Weights of a small audio captioner.
Model: encoder arch vit, decoder layers 6, decoder norm layernorm.
Training: muon at rate 0.012, 4800 steps, batches of 128.
Data: trained on synthesized solo parts of chorales (CocoChorales), 15.7 epochs.
Rows from block 9 of the audio encoder of a small audio captioner, named by matrix and row number. Rows with one number within an expert belong to one neuron, the router's apart. Each number is 500 + 25 x the weight over its row's rms, rounded and kept within 0 to 999. All counts start at 0. Numbers have three digits each.
Before each expert's rows are labels from the 100 clips, of 14976, where the router gives the expert most weight on average: "peak on" is the class under the peak; "responds to" is what is common among them. Only what is clearly more common there than usual is listed. The data: synthesized solo parts of chorales (CocoChorales).
# router: router (encoder.blocks.9.mlp.router.weight, 32x128, trained with AdamW), inputs 0-127
# up: expert up (encoder.blocks.9.mlp.up, 32x128x128), inputs 0-127
# down: expert down (encoder.blocks.9.mlp.down, 32x128x128, transposed), outputs 0-127

# expert 13
peak on: silence
responds to: tuba
router.13:530543497485469514497505532490518469502500481486504556456478505466497535511516488491492490534492516500515503524551490517505443504500492480438542521510536524516502505519514500482525491536470500492499445504505505539520527440510529460472459490491505467532552518532509470506512499473478524540472492468449496514522490504464515514486508508471513541514488498471487544521543511491486526477485
up.0:538517506501485537500522494483486506522455499497500538508506508534509475550472513491507477498513509498504458491473531483492478439509516503492474467511497490503531528510528508483484536536541511446484559537516486520486469492502448494540515515544491479514500511534467527521468509549503496506517500465508484505503498509547508465530457473510473504506546487541483503510502560539466510538520
down.0:513499495506489489515481513504498491531572528504496463559501510493494519513479515495487522500446516531544487535536544517476492551506511510528526473538491492525562523483502524506507465474480474502478487486554493503502509505464496513462485504502522476490495491506511500536488504466525480488518499490527521464488498502476443509440505521488495504489488523501518502510430456494528521434524
up.1:501466479528472479566476538506505485469496484496523515522543495545509504501502493443519519496488508490519497501537508468524456485475509516445540502528524501487505494512512500458523500503489499520533485499514511527478559479527477477483476482493534517465518506532501452481505485496451474541488521491458485494482503515454555496522498491471449537518510513498535507446521511473519512471488
down.1:473500484495544506497486485478466498504465509496539469480461497497478533510488500551515496498479550455541486519528496509505534487526519443504504494487504520544504494524446511514482485523505510447536485502488460474490495508524477446464498501455513504536508486538500516473525526491512479450522504531513510496493445446538474473525495491503497490495491468491491520506462429506515521498505
up.2:512542532482542491492539482476518514537495531479490510489495478459494464475505514504500468518500507507516455497490486457464458474515515508499494465454519495517470501475499445511525468462482520549559509511452493556480491495487526484467521461514480536486488483502513509500495533507517526519487544545474534458484524513485483517449476501521497456517494544529517487496529503494482489492509
down.2:496475507500492504491506514520524435476508476512508495499504503475527476511477510491536488517498472524532514525522505457497474512456501498489504522513519487477510568479524478516468486541555515532434528479469510515487470531496525483510464524464480495515477481510492503517488502528486516467530442481510483476513521477494502541476540518513528474485533514506465546560499501519483560510529
up.3:467509493483461481506522485542484500530529532530546495485484530496487552527464488519512481499492485425532458506500489495502504468491514490505528469483495520553540496479526499461526492496449501459495480467501502484541482510504527530473498549505474488495474504458558522491509502487501449526505521519495535468513523499509502513519471473502513487478502535520487472555497492493504459515454
down.3:479504470500531491480532484496487498481506480458484505489453483485454464476443503464498557484525472504505556458486508475503500555473437458519493490493543484536450494544480485491546473506481514489471504513475490487461469501508501471498509510520472506530468511514517472496511496489488486491489503483505520526473474546506489457483496511497519455542486512501515564511504527523494493503498
up.4:473494499528542539480468490474500472550492525502530492521471479507511430533494486511477513478502548488465508492525541515502527471484514520497493525493489504494519464537495498520517486511485473468487503492484524506499523474481486489496534531556507558521473516445466483533484519488501448528486495495528520460515489537499491528474460482492469491524492524485470520537524482434525497524484
down.4:485479513432436499509547534499473490487479462482523483483509551504466500491510501476489501508500502550473516523480508488518516509494547503530515507516488494500508534505528526501504493546513537534489475511520529484467467495506531578471537484504535506496521486461491472483458463487531515481487450509488511490511488517482532526466507460529495489513538496504531483525507465475513515456481

# expert 26
peak on: A5; E5
responds to: note A5; violin; note E5; note G5
router.26:493520497548520489506501476501521546513485519474513511533481486475456473488506517501521499522485507517470550508473522493529512537519510526497452509491474458501474485521469489509487485443539550494463499479549474497458568495553485469530532500467470509510486473483519504532509518469474527485497509520528478510486466485534493477487452463513513521486465522484492508497535537498496481472532
up.0:497487483467456508513537488483474517501467495557499468495504510502485509478507466521469491504495505518508546521514443541463459497505494484522501533518572519488479540515499479502501467505511559511518520518513501546473487535526482482516509526523521496461478496495468473533495508525510517509533536522480505514479547514483561513482462498497527508530532520494509545518477455532497481493535
down.0:503527499491469498490477512503492476503537527511505516508473514494502477444533523489489508488462503567493478479474543478513524464492515495523524489516514489511543483489480485486467515521475471494532505471490486512505480454496497505523528494467499507520479513506447545481460485508499519537538496485577563498509481486501445496541532521527487473552511489504494521496490543459531503506460
up.1:517466539494516479494500562503468505487550455521497522523473493506496530484515516526498516525494460504506497516486497425516485482480490492497498519509488505522510516489528504468514556462490543496553502488501600482525476483507565499486456476510510470516510494533466524540497521479502519473525483436522489507501479485516514512512523503471471499508512515492507500515491508486533488481507
down.1:493498464446490487479494534499513475529492508477526538502500496464513441538517530487481531522504480549522494512498490494508496475536502462528475472498476501490452493506537572540509494504557471512511515531512475493463461475495501521492505511498446498504497511496516472513553493515546449500489499492500433501500516487477528491476503497505504511470486522470547491495485474538535503475477
up.2:513553492510468507535459520511516472503495522525508495503547489504509513506471538469526515511479513454495514543541492518492502521503538488558474544484495477485548487535565549518503511514482500549511472501494507536493511494506494512507498486451531480470497508563486504518501487518472488476549463501489534511481484465460471546508506456498501496473506494484485536535520477481496484509485
down.2:564492471527523512522538458511474540529493477509479526515530524576471540489549470490478488476516528452465484482514450490505515489530531511537498475507530489489501494474489465499478516475468499488463468525510507483474472484518510493514530510529536479507517482459473512472472515465468482520473502537500504503486484497476493510513468507519492479471528467489546499532513531485510475540500
up.3:513498488521490506504550507545487520557463506502516530487515444564454486511511503505503482508472534450525469499498502513477456528511503491479451512498495498439509477530512525539549517490523477490531473509460531504461517515533527505497479527507491488529468538503493473502484532515484456483481502489464517493479516515510512450525456459516472472493482527501499511468492477521520494490504
down.3:553478509458477485553522515506458508501483501537508480509472503574471502519518470512477509505537492485508509505492504502510484510478534514452515501503521517486503485523499523480505503520459538467514464534479482497549461545502468513483486467470529492481501537468485506514479509511506485508514454506468514449530527481485517500498465493476469525488524506511507492483463499540567499519560
up.4:474495488491501476522511488532535463521547464494525467520521513519496479506519477506480534488499543492498502513472532473506515483542518461481477504512506571475517511509509520503527494478527508514484498454483492490517470510538508522523525504540546474518468508494444495498497509553472507537439489530539516510487486521521508513506501457449513528507495522484468431472484475513473519525492
down.4:512545559510519498460475524466546480512475520515527465466493567515513443489515512431487501509521517489463507491523497492468529526484552506497457498498483460511507506476491536503461484519484508502495485465476506512499514530503499475490468495497498511495523539504520469490467524506528492473510498489510480532548492526469482484483485491553551460509483486539512502463529524464507499498505

# expert 10
peak on: G#5; C#5
responds to: note C#5; note G#5; violin; trumpet
router.10:500537495527500476525503485470495526463540474470516523547497522531461456494534525520517522461521463516483522509461499466534487514506471486487506501506482472483461527496459467440462514492494489451517522472537524457505514500561498458498495479526456527481506472491510493526525512509476531490499487497495512474507549477497530492508522484478523548481521522515519492487514553502475500474510
up.0:515495512537554546519534527526488491462469481496504510483454474511490518540501506482485464487438457505491519492534507460534497526539538487513476509516498488519485476511513576504510497560474486513535538509478479517501502503485465511504509532476522492543543528445517510522509501498487506491507523519502500517512493487484512464511543505531493437480518528519501537494488470493509501486466
down.0:468495518477444472489498443516529495491501471518522454504487478493537496450506493504503550497491471486512501495507479507484495514526470530493576508494525488464536534489476520538500510496502534493506510519504489536488511532526520502514519448498491497534504527521487485498529486556454521507465508501503474483538474480502496475488459521517539582539510477502474486475515500489532518488528
up.1:477529465488509497476476475501480490469474485525506476498509509519487485526478483455471506487507451536536486483475471468491520531531474515512473496510473462498494515530489491526523517470471461477529461524524501492490495503507518478492510495484445460501480491485471494512553514549476522499468476482523544530448521516490538538508446533500509467521474519519498474464525462464498532485456
down.1:533473520554525506515497464505513464500525550515504469508506515509498517504537541558508481485502518512516517480497562510531524515510475477481548494505526463481510482455490507507478493460531490508486546500524450514527512468456520541534488489532508521487478522487489502511466472533478458502513476519489480491530509482487498502524557512488522519474463488492464456463511528512464467501499
up.2:470509497511456497495493509519463525493530484519480485544469498523486546506533477535547507472477496499500506490492490504487475472483511497499490512485511470497494490514464525526486492473488557468499504545483476480486496512458482525467517529516452489519563484466524481537511527480507469541482480510471425469469445492527467458517495511503476527459542489487511506496485492516509476534526
down.2:503524507517520495512514538492501542507487506493524528487499510481516466510498506509523568465488472475539514506493477499521506477551519496521470546490487542469507519551496520491511502519468503492476486484439497527482545500482543508521474454462499478496486502538464525505544510500526483470515555529525481505496506475496471465466523498490505527496451523490488536488518518550525533457530
up.3:448484516502483462487436497471507427478483511485458522491481489486523485514530484490471547480514489486506504488524506511491511511524517465474466476488514500504487525479503497507479567523501510476552470458514484448530495506475479511520498518513521499516482514450498516499475487477516458527498491457513505526522522453519450504506477528470514511538528447519510472497523495502529533533493
down.3:511515531501500550510531469489497540485475527499522508520498514490472489478493513528508518501490496490528438514469500463525454518494548532550489549491493478468477518498530486474501498437485459511509490517455474484520498537543496485493519529496496517537535520528547476517493507531509515529475491560520518508468506535484489492513475527488522459538527500512483466467497533496502482458494
up.4:525478486538502467467486508493505497472531576482493484538509493489522486493503494496504513427516458465508522492499504466513524474488498513470465513494547487474530510506492490503511477487499492496521501467459457508527501502546502487551515482496520491543526508499513528494512436509482539528483505515498539497512514514476504528477508524501531520545492511468500487473475503445445556460505
down.4:500509532455462512468512518494475454481469521472460538472451492500517458463507554502458463483505499529516548532501501511550519515499490485505520521514493488475476513478463490468507547528525493488533497481506498500512502500459490506490474535516509536504524486498492486533518520472546439498510503518462482498488478466461505494486516531480503484461490504512419478486489480521528499492499

# expert 18
peak on: F#3
responds to: bassoon; note F#3; note E3; note G#3
router.18:481507499491483514463535493519465491536523547517468484497481469467524506520475503457452474530468550509481471485533541531467529527515525484505515479509504459520550463508558531525538522499490509543529496507493488521505464482475501543539493500499501508473493537494501531502484484503525449481491522459496529518490500551496473479491504519503523460533514507526508497473484469523519479527480
up.0:512532488513459499478529448473494525506559522455488486490485486481477501508446503500472506496555467509522554515483538522485546494475507527510499525490523476529442479533476510439499512484542483529494494509512458497494511483514471475508512501442461569513551475497524503514499525503487498493498519500501505538506480497515502521469500512453484494477479484507526522473525484483502491476500
down.0:496514497528470503501537544506470522442450468535524523506479496548473530486574496451477488509507505484454458514464498504504441547489492513492516470467501567514502482541525458488469498502472522493506490481488497520518531487478503521471484491499495505509514456507491519498522511497510502518505530499525521539500505535470512517461507485511522480504490531506456456472514531515526495508494
up.1:527535503487500517488495501489507457514504540504506524482432496559458477513485534518475499520471482480532490510544471453490517524476520488446440484450496476524465528522479491492510503506513479488494486474505544462497485510539522473485513445478514518522515518512496473510508485431478513502453488494523490509495477487511538509480474509513498499483520526474491504503494497508477561541474
down.1:462462475450474460512516510524489556498461442509530460502489531475474519528477496487525519547504516509487507462513525460497469495504487508526497521485474523498503470484462521517492556479530483497493508477505492517496502501500494517545500499511509495441474486537461506500502500510466462520470486526525493527526498454517501481494519502490507470530512537564539453518478471480515476472510
up.2:450486496525478500460483532492492459498519492497494510547480494492491512526522500499557474457472521490512477481496512488474527513506497515520506498507531507522504499499503524477518458517460473483512488506502488502516474553468508547516490493477515502529515542501442534484477453541549469519493499546482464473512483511490423532448531487495491495531486521465502482523487486507484538522461
down.2:549486462516486512490487506478467487508519471508470504452464464467513511503491517527469503536488520489498503489467481453501530460514521492488504502527509473481535509462503521537486533530452523504528447470513563532508472489466496508487566529482535527517463476467481486486512512533482502562483537502503520527534523482533479511504473492514482504511542504505532494504495527496527517498487
up.3:446520513543495507478503514506541499505428505500435505511498500449419519515435505504519464499493534465529514512488523512466511493499552535515481488513512466452512506495505512449518512480511460490522530504497496478525516444495499457493518505524482505487524507513482490520512474517536458512518500499509534483499495487470512537449515522484502509463498494520529500493510498506517497522479
down.3:530491510512515495517480456518465488511510502525517518512488499520523493536544504484489545484479502534485477528564481483505496531516509485490503538466511511453528475451507504503525488489519534450496492519492516529492491534493519510522497516459537504461505522483477526545473474475488475525458523462442466538533523492503484504540521555493512494545505451508456487510493473478478502486488
up.4:512504472495461474525504517496441495499507494505521523522491524531477528490467529536538476467499538504475490522527489515514459509536471527499470542504504506479485548477483509546486507498529489469506511504469513490509471576523463474483442457488487459487497481472515523495477514513493484473502547541504467492533476482516522526517492466491519475513523479519497450536495488489502453528511
down.4:485472484520544530499536523488563459467459498481491451485504510450476490502522485495514537517476508505494486442504520459508490493504510483520517460482496435493502453502492521484507473497500467528471486476505548499464513505513448494480509514488538484502509508523500499503534522495498497538453490481486524521492508535456509453508521491469525561501535507469485524488481532505461513477506

# expert 17
peak on: G#4
responds to: note G#4; trombone
router.17:483544455493550523525469494526493520502480447525485531477477531503511480527457519518548500493489504514503508482471486507491487501520535476491470482484533539547465513478468502505528458487468503485467505481472466501499479526496506447509534534498521458475518526454494512529536478486475521512462454531498501494498492524495466474465490514510473519517462499522472511486471492525554503534525
up.0:505469478519493508479550530537481509522487515491518531465515493526515502503499511444523524419488492501475527519480491468496511522467493503460488495551507455519508480425528523488488523504475517493479487505435506515527475489496476518458450492482500469526523524537540503515511489455495491524518509512514494499516529503554511534498486522484528543494472482489508501497489526487529478512535
down.0:496486472492490465531539496462478470490474524478473469525508489523495529514475448481502527509513531474471527505470497501473487477519519510494471508498471504544517529542493538464526501495495476495534488557477469459521524498491515518537536454527536492505522483505504457485476459503481523486500495521498504504509521459480448491497501455515442510507516477477489557471509437490517513519501
up.1:484475515522525527496538528533497510496506510513508542514515469503503525485491534463539476458521520511428546485541509428532479523533530504513450540502526506503487476486499479516490490471486482494486499520536469488482444484484551519485495515466503500512517498516546546501538463469545498517491464515496478491490536493501501534545496488524509534489511510470509466513504473491518496512490
down.1:527482511501482501523511542492537525451495559533502525535498478460498501525491505505463493507502464439512500526494521500523520497504548522443546491516474518527532508508546505567509510527481477518497527511519495507476496514512510519516518501495472522533526494511545479535503460539521545487486507465461539495537511464517528506517497497526445545515537523492517508494515510498497488495507
up.2:532450541485502461488502502504464510512466499516511485511474502473454503509470515488476477501497465501490474512511469532504459493511515544509515471536523490487538475498524529520555484513482501528518519524483494514484526543497463510501460460491488534491474488534504501522511503510458434497504483516484471507495462508531509528492501436554534504470513510452495560501531526489526521475499
down.2:521527502458499510506498483474478502533489478514511500510462482487503534532514507543518500517499515486518524502529491505496447512506452542548516504499494494499531487513493527519498504484510443524506491485473493534502488511504507473504543499478462508434513484483476481518527524497456558472503545458484528465501524527465503534567510501509544528491548468502506478511492522449451512498496
up.3:492485463500468479517541508485517479526539459518506518475542494486488505487505510499455507408499491481496480495515501513508501545485503536490511492539496500474524499493500504471519474496458525482535456504490472472477502571480505464503471475539523481526495515481501518508506513484535524518501476499491538488465458524523496475486506529544501540528450552506523532485477480476517534512496
down.3:516554529508472509494510496480463460509487535477450507524481493487511492508492439501485504520454495469492554519473568499527502527516492501493522481483511484538501489539489517473507490485503480461520477561468519536544452495501517495488516475509512518489527509512477493527476480514508491488540485528499519526494508506510493501431521498498514492516567509458525486492488526535514518474543
up.4:510496480525481517499495475508495491461510441493451522512477518446533532478473478490525516502493480563536487437464490473474483514504470496492547514496485497532463475514561484501500443449510513493489486482524492521501516474497489456471479465503516532518525510493505470519498512493532461489519481496446472456535464529522508500520480533513489498499507479523485507524498482536510514513485
down.4:545492547488528530523460517569533464487469483495503475504567495504474515543490525497504504483511478467536457534497550515525499492505495504482535502525517499496473529465510513484462511502505508558535533500490506513485495490461481528514526532519496491522531500484524542474488518477549475476537517505547485508545491493489510514463485519529511512460470504523465472492499520497527490497490

# expert 23
peak on: F4
responds to: note F4; viola; note E4; clarinet
router.23:472525475516467483478543489527536552524504532492502498484524482495519525446478473481467486493480556482518514538516521520467534490491556476536499495474465457541498483478500500523470458488542498475482499476550487470477489490499538531500520515477533488482492469490476520502470539499504470551510525515531506528468471469517484486533476502501542495479497463491481539500483482499505480504512
up.0:543483481493462500456478460490507528535509560452510530494540464475506460448474522476483494485521502494493524545516472548466475498496469491504507501481464476521512448503491486470500455467513473521473514488529489463494534491499470497554522528494482517491482526517520531536492501466504498511514496510488468528458509501488497527495470499534511517533474486498496437507501505519516507504453
down.0:488498495473513505547536522497502501517522477513494520513511520490523527524532488486490491522498504566472503508513470488516457538522510506494507506459522499497486539495499528504470494512436500496493486516477509510538441521524474507478480535453467471508498476512478489481533447516498499516478436482489499498515466445558520505547541496518516492447505490508527525516504526476476487446498
up.1:459527466547539487517492477546509511457501488495515534492446549491468507523506500532578454490480495521477473484459525525508536450521521480500521506482493494561514537474469502505468487501486524488505509484473492519483493511526530508485499519472491484462493547480487484512475474519504457519465501496507500533477512464483505504522489517446492492546480496483474522502460506522491513517519
down.1:474485504519467494506476524478502439497462451506474515501532514511511519461506488493475534488513511522533474504534503455461512463471560511535498466553504521514490496528527510499507500501486476484510531490483493516511465512480514496490503465493493497460519455508506484495491468490460527466532516507469497484448499471515436526503527514506518514473516512522543466481526530527471457552506
up.2:537498503501506521496521500475525454518505548481514484485496498493518498491529510505501482452528495438537486513523522475539453477550485472529493517523494475488504467487472548438521566494482502483536524488455516520492478513493549498514560521487481547516507525522504501482482494507559490510501499518493511516465509501487566463478507534483495533491503513511494486516499513481499523498471
down.2:498524526474525506525526510491503488469488452475455504471524487500477492536484485463499466486487517548492493491517513549458504502466497556501503505482508483498482525509458490524495512513452499525490474516499524511513509505484479541562460474533542532493504574513478510499488495464496521540470483502515522485540529479514474505556526466507488512483522524497491492483540480517549465520492
up.3:516521471460448496453451489548543513523488490515504500469461524486501493499474510505563518484495500510504525521519488476516503553514537511505514493501480530555453514487507512523498473495506517474486491540474477500456478452463485506505537484508505491508532483481513488479528478478515480504478529544500475444496513509506509494508508441547484510456495498521512533515479544526530503476478
down.3:502516481494499460473486565484496489542495503504506529555556511516523504518509484511548480483474491455510559494510523498500518477498507493463523529505483515470461476463494496532492482485495504489469519488522502460488505501513482513456502475515509486470504488469560476517482501485523586501454479499466482504452502502489433486481509492503506526508520497486473499499469493542494520457490
up.4:508491450439524503509476489509447482465484490501482470494498483541502526490482489518494485528470451518480527449496521469503497481527507547488469469473497484497512495538465502463484492492538496538469540496496475478529539503533521478514524455535543535484535497515505489513550495517478508471519525536463483542541507513508488484476453514479535492521478499527510475517471478509501482486492
down.4:450501486524520517553503461506537492481522531523540509546479526484523492493514507525467521473527519535468521433529508453500518487496513475521489491519526500475472472516489535564493478506486422478548535504512548473499511498470501497509474511519460473477467496477496464469489494485531524497477495490502517459489476526513511508498544510520516500502492494516470462487508472523517513500491

# expert 5
peak on: G#3
responds to: cello; note G#3; note A#3; note F#3
router.5:491459569492488509497505495475531460486510516492511462549483483502499504521529530546517515487490477544472470463479508492533489503477467513479499509515525500478539508500536511486462550479503501526548523519491509535506485507479451526523449496473480527552503482511479470462508530478523527450526517488519480500532499490532497493471530483477505504490541523527491472493491559498481504463489
up.0:482518520506528461519506518477511522479496475518487457485464555511546500502445483520501518517535465459504515516500494484512513490468501446478533466493509523526503514471475499547537517526560542500487518504511478496506483502467478493460503535558499478546513524477479528517470517499503517473476494516544491483517493502521462491454492479503548472496493546497461489491504483484491489506551
down.0:508506505513453487505518488480501512497470488522510510497485528509514520512523458475498485481509476497512530489489529521541424497506467531543517485510507497554476439504506492459499529496473494503449475468510495508471498501514515502505535520502500501468531432522490458514526466515489519543500489453471510489472537508513513460491514505552525463514511509546488499524503497457496510462442
up.1:515519487539495511480468525533522524504510449508517500507513473516492539533536526525464505500509496470485514464506488500490484515489493505506508511486475539504506474503508497509509481467480496501480550521523560469540535511493516518448497522514502524512512456476558502524526542535463469503536521506501447472459527490539495474517511533521484462492530535528543463500500515530506497523555
down.1:519495486520507496526491507480499551546442501507490504485492532465500464436484445504479514470536482521493495512490451495499517503502511478487483503536499462456502504501498516507471507519455491493503511479490482502465510509483479494491549483498482487497533495500541474475535485461499469547466555492495481554486519511517511493456501493467486509494506470451515547474551507495544507472464
up.2:481462476489536459537444517520481467539532515514473519505502504503523539505526484476505545465515504462526491462504517490482498486486538521472489538489437488509572501475535499466513496509517506522483460521479485507441514487506516552485472525498494470501490494538526523525524505486486491521482534501528462506531506528514518473529484524488501461497530478462462493474494507532487489500506
down.2:448510495497527502476500485509452514537530488484503490496474494480538522492513525504538530488465507486463498477505516495510535473537502490507491509526518490502473503512482539479495533487523517548478516548489539529483526479521488516479572505491496506498456496456566492525517460499522512545540454512542489507487469498492528495496543489518505493483521461546549513511500513512500516449519
up.3:536491500502550474525509471511464544487505457499536502512500513478508476500488487504493543454460554486488511535470510535522474500490514525514508524510497463469542502483498456450497489470517499517512530480528520496483535485527503457514516492468505500509499519421512496498486520517502489493480516463515508537515538518477472480536550488508456529540516469532519500504488533528500511485453
down.3:528535517491516522529455512514485482464510550503461509497499494533510536528463540515519507503532507526477508499489480522495559485462464468501525531538497497511496486520533512456465513506494485490530468541503510504484456501499511453481526495486527483458476537510511504479468489512512512444531501561476509505473517506476475493520491469515545544492525549550519501474497515514491490501529
up.4:534493515501534494491549487522511482508485511513486490514496463488489516447453537491482525503485438477517524494510476514474516489487473490495462495445436508518518511517493487477485529466509498519492491447544531473519517532521515523526481550499483460500489489493515495463499538523497479542494477541536442541500472529496522534475475460551508499469483517499504473513501497510513495491527
down.4:467510490483466504465515554432455532471505470482497490501489494537502502523489504526522581471481514546487532477538491514496508535491496510463491509437486498480522494478514482509532475498512508511489455457508466505528493477507473547479513481495496546475550504469554477519512494503500544489498503498503497525489453463529505503476531496493495470486480492499488487491497540482466488494495

# expert 28
peak on: A4
responds to: note A4; oboe
router.28:493471532562503521505508520515496484546493461549482463501458506520507512503496495520519482511463540493461498479481505512486479511507468527488496488505519446517537510552470523498480475494465477522530528532467500468510506526503461523517498518516473480498502487559453502460488505531465474473544524503494484463501493499533490508521485478487531475547514507463532449499468518525494499543509
up.0:539471502534480526495483520484496496492498497521461491476478514480492503495500466586467471544481490505485512534523565491481540517499505488473500511511457450493508524499507449523468472522488480505483487512477543546507526490492492486492529517522496524486467537517504483477513501497468470481511535477497468524486473527487534544534528516500483491463530483468507494518457495503511506525566
down.0:503552509492510482496530511511467508556521536493516481532487476489454451496511510459475558525522505576475486495515470501507501489483519512548467482494532537497518463514535501514520533481492483509497518445501487472472486513502489485476466472526509462484491482513438476498520477481551514518496512487488464498514483501502528494474488496514536540512472507519457496489528454489515518523511
up.1:462482505537522506463491529508512505544500522460483477500499518526462519484555519513489507505482518477478486515471524510470524502491504540508498511452505482421496518519452471494485521469511489470510469527508533482516491509502495536464457564508511517492518501535556497476516499519507512504519519536541557478532506524491529495500494504507535509487478530446489470497497543474466485503503
down.1:532499544491543466527491508510526512472521489503503546538492497529492535484525497504534491471495495499521471514482474519504514493527503505461500495469494473505564474502542517489511477469472507481476540464492486466498527487456546508501478467512498506492497456519454461527514524460458496500487533464544491554486527484486510481495519479482484518519532534509511532518508451477473450511532
up.2:470532476511538470496511475512496530502492493512516483482452480508546499505490436514468485483453529489472498505460475462506469505475500504446515498517465483500474505524507472486511491515536492518503532519515465449422525543524516503489540528509517469544511480474525502481507508483547465489485468451498495531521496492478513502487469516474509475475501488496545503554495531501486508512490
down.2:471470470492463498504437498481511511457544504516522553483520464521499494510522553519480505529517479507491489479495561562529514460479519492502484482498524499507484497452494503496516494533523476484516505523495529529491505458489509522508452487476523468510473493488479475523510526510519507497565517515496520483526528525582513509473492545520513513494524514480467497521484483496472466512517
up.3:484474434472502510505526539501484555490500489557483498501460515497570509524492501478565514497507490499473526463480507481528486503494483465508497500499475532524496511518527519490484473471495502499512509480546484480486501512503516485484542528458543457525508512489504481528488477484480500490505440506458507519464541505462481500518465496520521487520488453474513473500471496455494532546478
down.3:528487487522510527530466489507506529526463522507559548491521482502472516482497492578520507511467508466504539485491507527495487505512510469517493486535519510484489499489427448527524496514512506504476522530478514521505491527517446523501493520484515484505501479526529523490503512519570524525491499557488494478468483466519508495441522558521478517505487505516533526488514475506496501495460
up.4:509492491515492490484535508472519497494512526535524540498487470542496498492461498458463464504509500498507474491542546544522519527504470486484478529529553510518480537461523479495526502506520481493498558496512466528517501510528490502477503484543527464506480471523504521520467516489502545503538489484556518458512469480550473483518497502499471476504533507528480561461462486461501493518518
down.4:492461471540513503497495529511534498466491457510488504472481449536528494501505474484516494529499487551527512515502497524515459493497440434523496494487488481484464465532497526477472505529495534496525532468505536505476484480499485559491505533494483544515476505507529511491539511547515496459479492496503532522468542463474478506488431514478500531507519495512496492460495513532500539509502